A small GAN, trained from scratch.
Model: 32-pixel images, generator widths [32, 64, 64, 64], discriminator norm layernorm, discriminator activation relu, discriminator depths [3, 3, 3], discriminator widths [48, 96, 192].
Rows from block 6 of the discriminator of a small GAN, named by matrix and row number. Rows with one number belong to one channel. Each number is 128 + 32 x the weight over its row's rms, rounded and kept within 0 to 255. All counts start at 0. Numbers have three digits each. After the name is the row's rms in percent of the matrix's.
After each channel's rows are labels from the 100 images, of 14976, where the channel reaches its highest value: "patch colour" is the nearest of a few named colours to the mean colour under the peak. Only what is clearly more common there than usual is listed. The data: crops of objects in photos (Visual Genome). In brackets: how many of the 100, against the usual share in percent.
# convs0: first 3x3 conv, stride 2 (discriminator.blocks.6.convs.0.weight, 192x96x3x3, each kernel summed), inputs 0-95
# convs1: second 3x3 conv (discriminator.blocks.6.convs.1.weight, 192x192x3x3, transposed, each kernel summed), outputs 0-191

convs0.54 114:146129161173158087193197135147133081120174110102093063145114127179146101179077161147153143148187078148148155160114118137110109150145178102146180111132137143173121160154127155201141149147120134076113127190132162146124090169160182166152162127119122145158106138121147103160134113149071147056
convs1.54 104:178183169174170165164176164152160121148102179165158157153156147174164148154120156155145165153142148159160176156160166159165163160151155153147149149164155143146155163161160170153167150159172167151171148161148156146147177171159158186149162151141165161157162152182161172167164147174162142162141152165168152149101152181156152155168157157173149131156140150101163167160169162157142167147159167155152168140153156166154160142159147144144153134160191144161142156143157184170156162159149135147156171166170144169187161174152147177145143150157153164147176167179159148150138154184146155121
patch colour: grey (64 vs 33.8)

convs0.162 087:150137156139087130126130176169121122133158077121101092100048146103182148124146130086109160073160114080094169140171140136147152113090105129125163172096113170178121175151180145144087211096069136115123106115158127120123098192169163160189088156141144112122133104120196106127074107097132127120
convs1.162 101:181158146146167163177147170161135167160097167178144164144154153156158148151109144160147143154155164165154159155175150153154148161171144151160160157161161153120174150158153155143176150147162139147182156156155157164137179158152158175165150159149148153168155163182166154150149161173177159186159156152158163164093167168158166147162157153183139154145158149093141156155177160123162150166148154139166173171156144163147165148159165144171164121165180168160149154161167186165155149152154126117159161154167161155188156174154165178155166147150152147158143160182150165135155171186154147136
patch colour: grey (61 vs 33.8)

convs0.109 109:146124166157110144154161128154124106139181091123111087133064143133170136144137161112132163084183108094150176159150115172135163144113143122115189169085139143182128190143183152175078201127062163144126133166165154138134098186177185179180125135160164140130108129123182102128094104138124130108
convs1.109 117:181166143158163157178161172158145165159101176175153164150154153153161143152113142158147149154153160161155161160176164158159152158166146152151154161153165150112163159159157160148178157154166153149179151153156155160128183162150155183160150156148151155166154161185159162153157157180180157176155154163162156162099162175161161149161156144182146150148153152101149152150179163138159162162159164138164180162155146158146154148161160148171155122161186155153148154160167185158157156157151113122151157156165154157191159174143163177156152151144153160154155155181150169138148170188150148139
patch colour: grey (68 vs 33.8)

convs0.31 077:132159169146086157147164123139114129149187119112087088139074161105144137138135158093114152091190087085132174135167165162122140141108114141133190168105130163175129205144186147157092223126079134132137133151167147124133113178171194162176090168154138136123150118151189106139084125120127141132
convs1.31 103:178169146159160156176162172155136154154096173176150166150154154158159143161111145168147138153153162160157161160175157160158156161165148153161161166153158152131177157156155156136176156151159158148179151153152159160139177158145157176163147149150145157173160153180164167158158163173180157188157161160157161162093165172160162136161162148184146148151156152095144158145174167140160162162162155138168174162149137156144155150165160146172158129161179159153151152160160186158157145163157133118154156157170159158185160172157161175155155149146149157158162152182156168141148167183154144125
patch colour: grey (67 vs 33.8)

convs0.189 124:132133186148092110143146134196114128162178072151118157129125170128172149126137117149092137123178147136110168125152136125166182130145135139133182156132113162155165181120171153175127145137123132110161141168163103169174109209190175186171135130152168095147111133148140173106092056093175095175
convs1.189 132:176168148164160165186151184156159151152113182180137157159159149159169154154127151155151144145156150163167156152189148150162152147169159149154160153156159155125172152155159142140194151147157145145185158151149142163136196155150157185164152147153144155155146158196154141154132153186188160167159155137155157143113164182154160140161151145191148140144160151112150147147181169141153142138157144154151187167154143164149156153153153142158146123158185163150153170150156188168153137154148129129166162139154157148196143182154153173160168148149155152162165162186153159149151170198156149141
patch colour: grey (63 vs 33.8)

convs0.144 103:128207121106169143094114159149151118127116147177146194151175186096152182108202084150175103173116136145099096124172161125167144095155096165100090141172113177086192119139131125104179117160179100123191153112130117135185154126120106134111118154155126130107195118152138185128150135115151122161
convs1.144 108:176144155142150145173143148151148155146118146186135143149161160153152153148130175149151151151190153154146147135151151151155154149185147148160144153148150200166160160164166148155153133153154147150181172145141169192166150148155146145197151147203155144138163149147153149162148157147163193159205155149155164142126192146150163159147149167179153155143205159118146159151151150149161143140146143147142151154153150135155162200148147154149160160167146159156202162146153172127158142140150160148165144150154203162152166149163149175157173147163171145172148132173150157162156174150192161151
patch colour: brown (62 vs 33.5)

convs0.82 098:106114105081180144077093128130142142149081162169155169167196127090136152087153123171187143205085143174116112131139092117152153082160083154108098120186135117153166089110133118105186159155189115148130176102139084147129153104088086104106133119134151130093082099143162151106197162132159139145
convs1.82 091:167145156144137123172143135154157155149127142178149149141150160152140144144138206148159152175199160140143139142143153145140159137173153161154141150128144215172156159152183152145143144142150145148174180154146143191176141159146160136193135152217146154133154150136166143155146147140159196153213155150141146146132183141153170154119143186178173148148212142123151145153137138159144142144157140130141137152156148116161152212144136163153155170152135145163219153145144164125154134139150166160134136159140201163135140129159156159153142142157191143171136124164156159149144175136199173148
patch colour: brown (84 vs 33.5)

convs0.115 102:120147087088173160091121128163161162135094181156166193137192158098160159101182148137157154183106154164135107154156130157123137074128094164106091159193115159148179122145140106111174153122171125163146158112137109115172173131064098098100093137165152144077133152152176157096165174132164144163
convs1.115 084:164130155129119105167130118151153143136124134176123138145174169141129145144123216144141153159196165115142124131139137147149140120164133155133149169119129211168147161153207139149138145131144134129170194150136154183170135141132136127190150140226163133124154130128159139154133168121155192165205158141155147141133178130141181145119146179176166175133209148122156148166135134162141127141150130134132129136124142097154163218139147153169150166166124117160223159162140162121152144144153163156137117152124197165127156117183154159136159133163193130187130104163161167143146167129200176132
patch colour: brown (67 vs 33.5)

convs0.22 097:138124183146102124130148175183131139165174068138125121130083166114174135132149103128100164103185136090093173124161138122160159133123128147133183171085140167145149178124160175185092172139078129118158120158176117178173099197197181183184132113139136113126133134116167153126094078123150104135
convs1.22 108:173163152159162167174143184158160147166107182167145162157158154152168158159119146161164151151153140163163157148185146148165144162160150150159153157170157151116166154162152149140190140146153144154178165161154151157136195147163156187154153158148146156158152158198153143138142158186177155156153149139152162134105155180158152161166155137180145142145153152107154160148180163139159145151140144149163185167156152169149165148152163153160151102161191166150148158148149182176155139144153126139167167145159152160196151179160155169154175146161149148161159172179161145141147162199151143157
patch colour: grey (65 vs 33.8)

convs0.59 132:131127185157140126177185123136130095174184132129097117175118122146126144151112151151150154131187105122149195146131090158136162167154148119115187119124155120156140192122155189187129169178107140136131175194185154165120116174191191183184144134169152129133096071143143128125121140161114116120
convs1.59 127:178176152166159161177159176152158148156103184176148153155156152162169149154124143157147150149152153162161166153177161156160149157167154151142160162157158151131164154156152163150182162144163158150179146147149150162136186160155156187164153153148154157156153154188155167153154150183179156166154154156161154155102166183154149150159152144181150143149154159101146157150178164159162158159166159148153180161159151161151150149159153149160158128153190158154148156151149185167154154160155122140152160152161156151192158182145155178161148151151150159148169161183147158152145166190154151133
patch colour: grey (61 vs 33.8)

convs0.19 105:156122166170166102182185135154137094153175144142092097177144088174133125169091162171177132142174090163135163125112109134145124180174184100149171119149168121148132151169137161187158139182144126123110154190150152168125120158172190164168189123136140141155081138136145132153164159156099162092
convs1.19 112:188180160173167164166170159145152135141105171176159153154149144170164157155119148154147162142152136158162171156156174164158167163167157150155153144162171155162155164157151169140162141169169166159180147161140155163159169165158163177166164141148155157150170148174164178166162139169157153156155157170161155142107167172154150150170150156176148113157152157107157162148167162156146170145156172157149165141154149166149163149165142149147162146158182148162150152132153187171163148154156152152157169170167163169179156172145145189152140149162150171152167167183155146152146158176158145136
patch colour: grey (60 vs 33.8)

convs0.89 126:123120193139099096133143138203113118178172100146097146129148158115178147129120105127114144147163129116096192113150117120166168141117134128112179155141149154138168190110171176168135149138133121120165158147185110172165143209204179199173108101155146087142107112145147179126110077119156099157
convs1.89 132:175170145157162168181147181154160152153110185175143150159157155160171153154126150159151138148151155159167165145185151149160146158166152144153158157163153152115163148147150149151196154145157148148181155156149133161131198158156151191162147150149144152149147156199154147146148158187186155161155153147141156146108162186161165146159155142187149150146155158106145154152180166147160149142152148155146185158149148165151146149153157148160146118155194166147150159157148189170150139153156120141163169140155155147198145187147157172155165148153152152154166168187155161146146164199154154154
patch colour: grey (61 vs 33.8)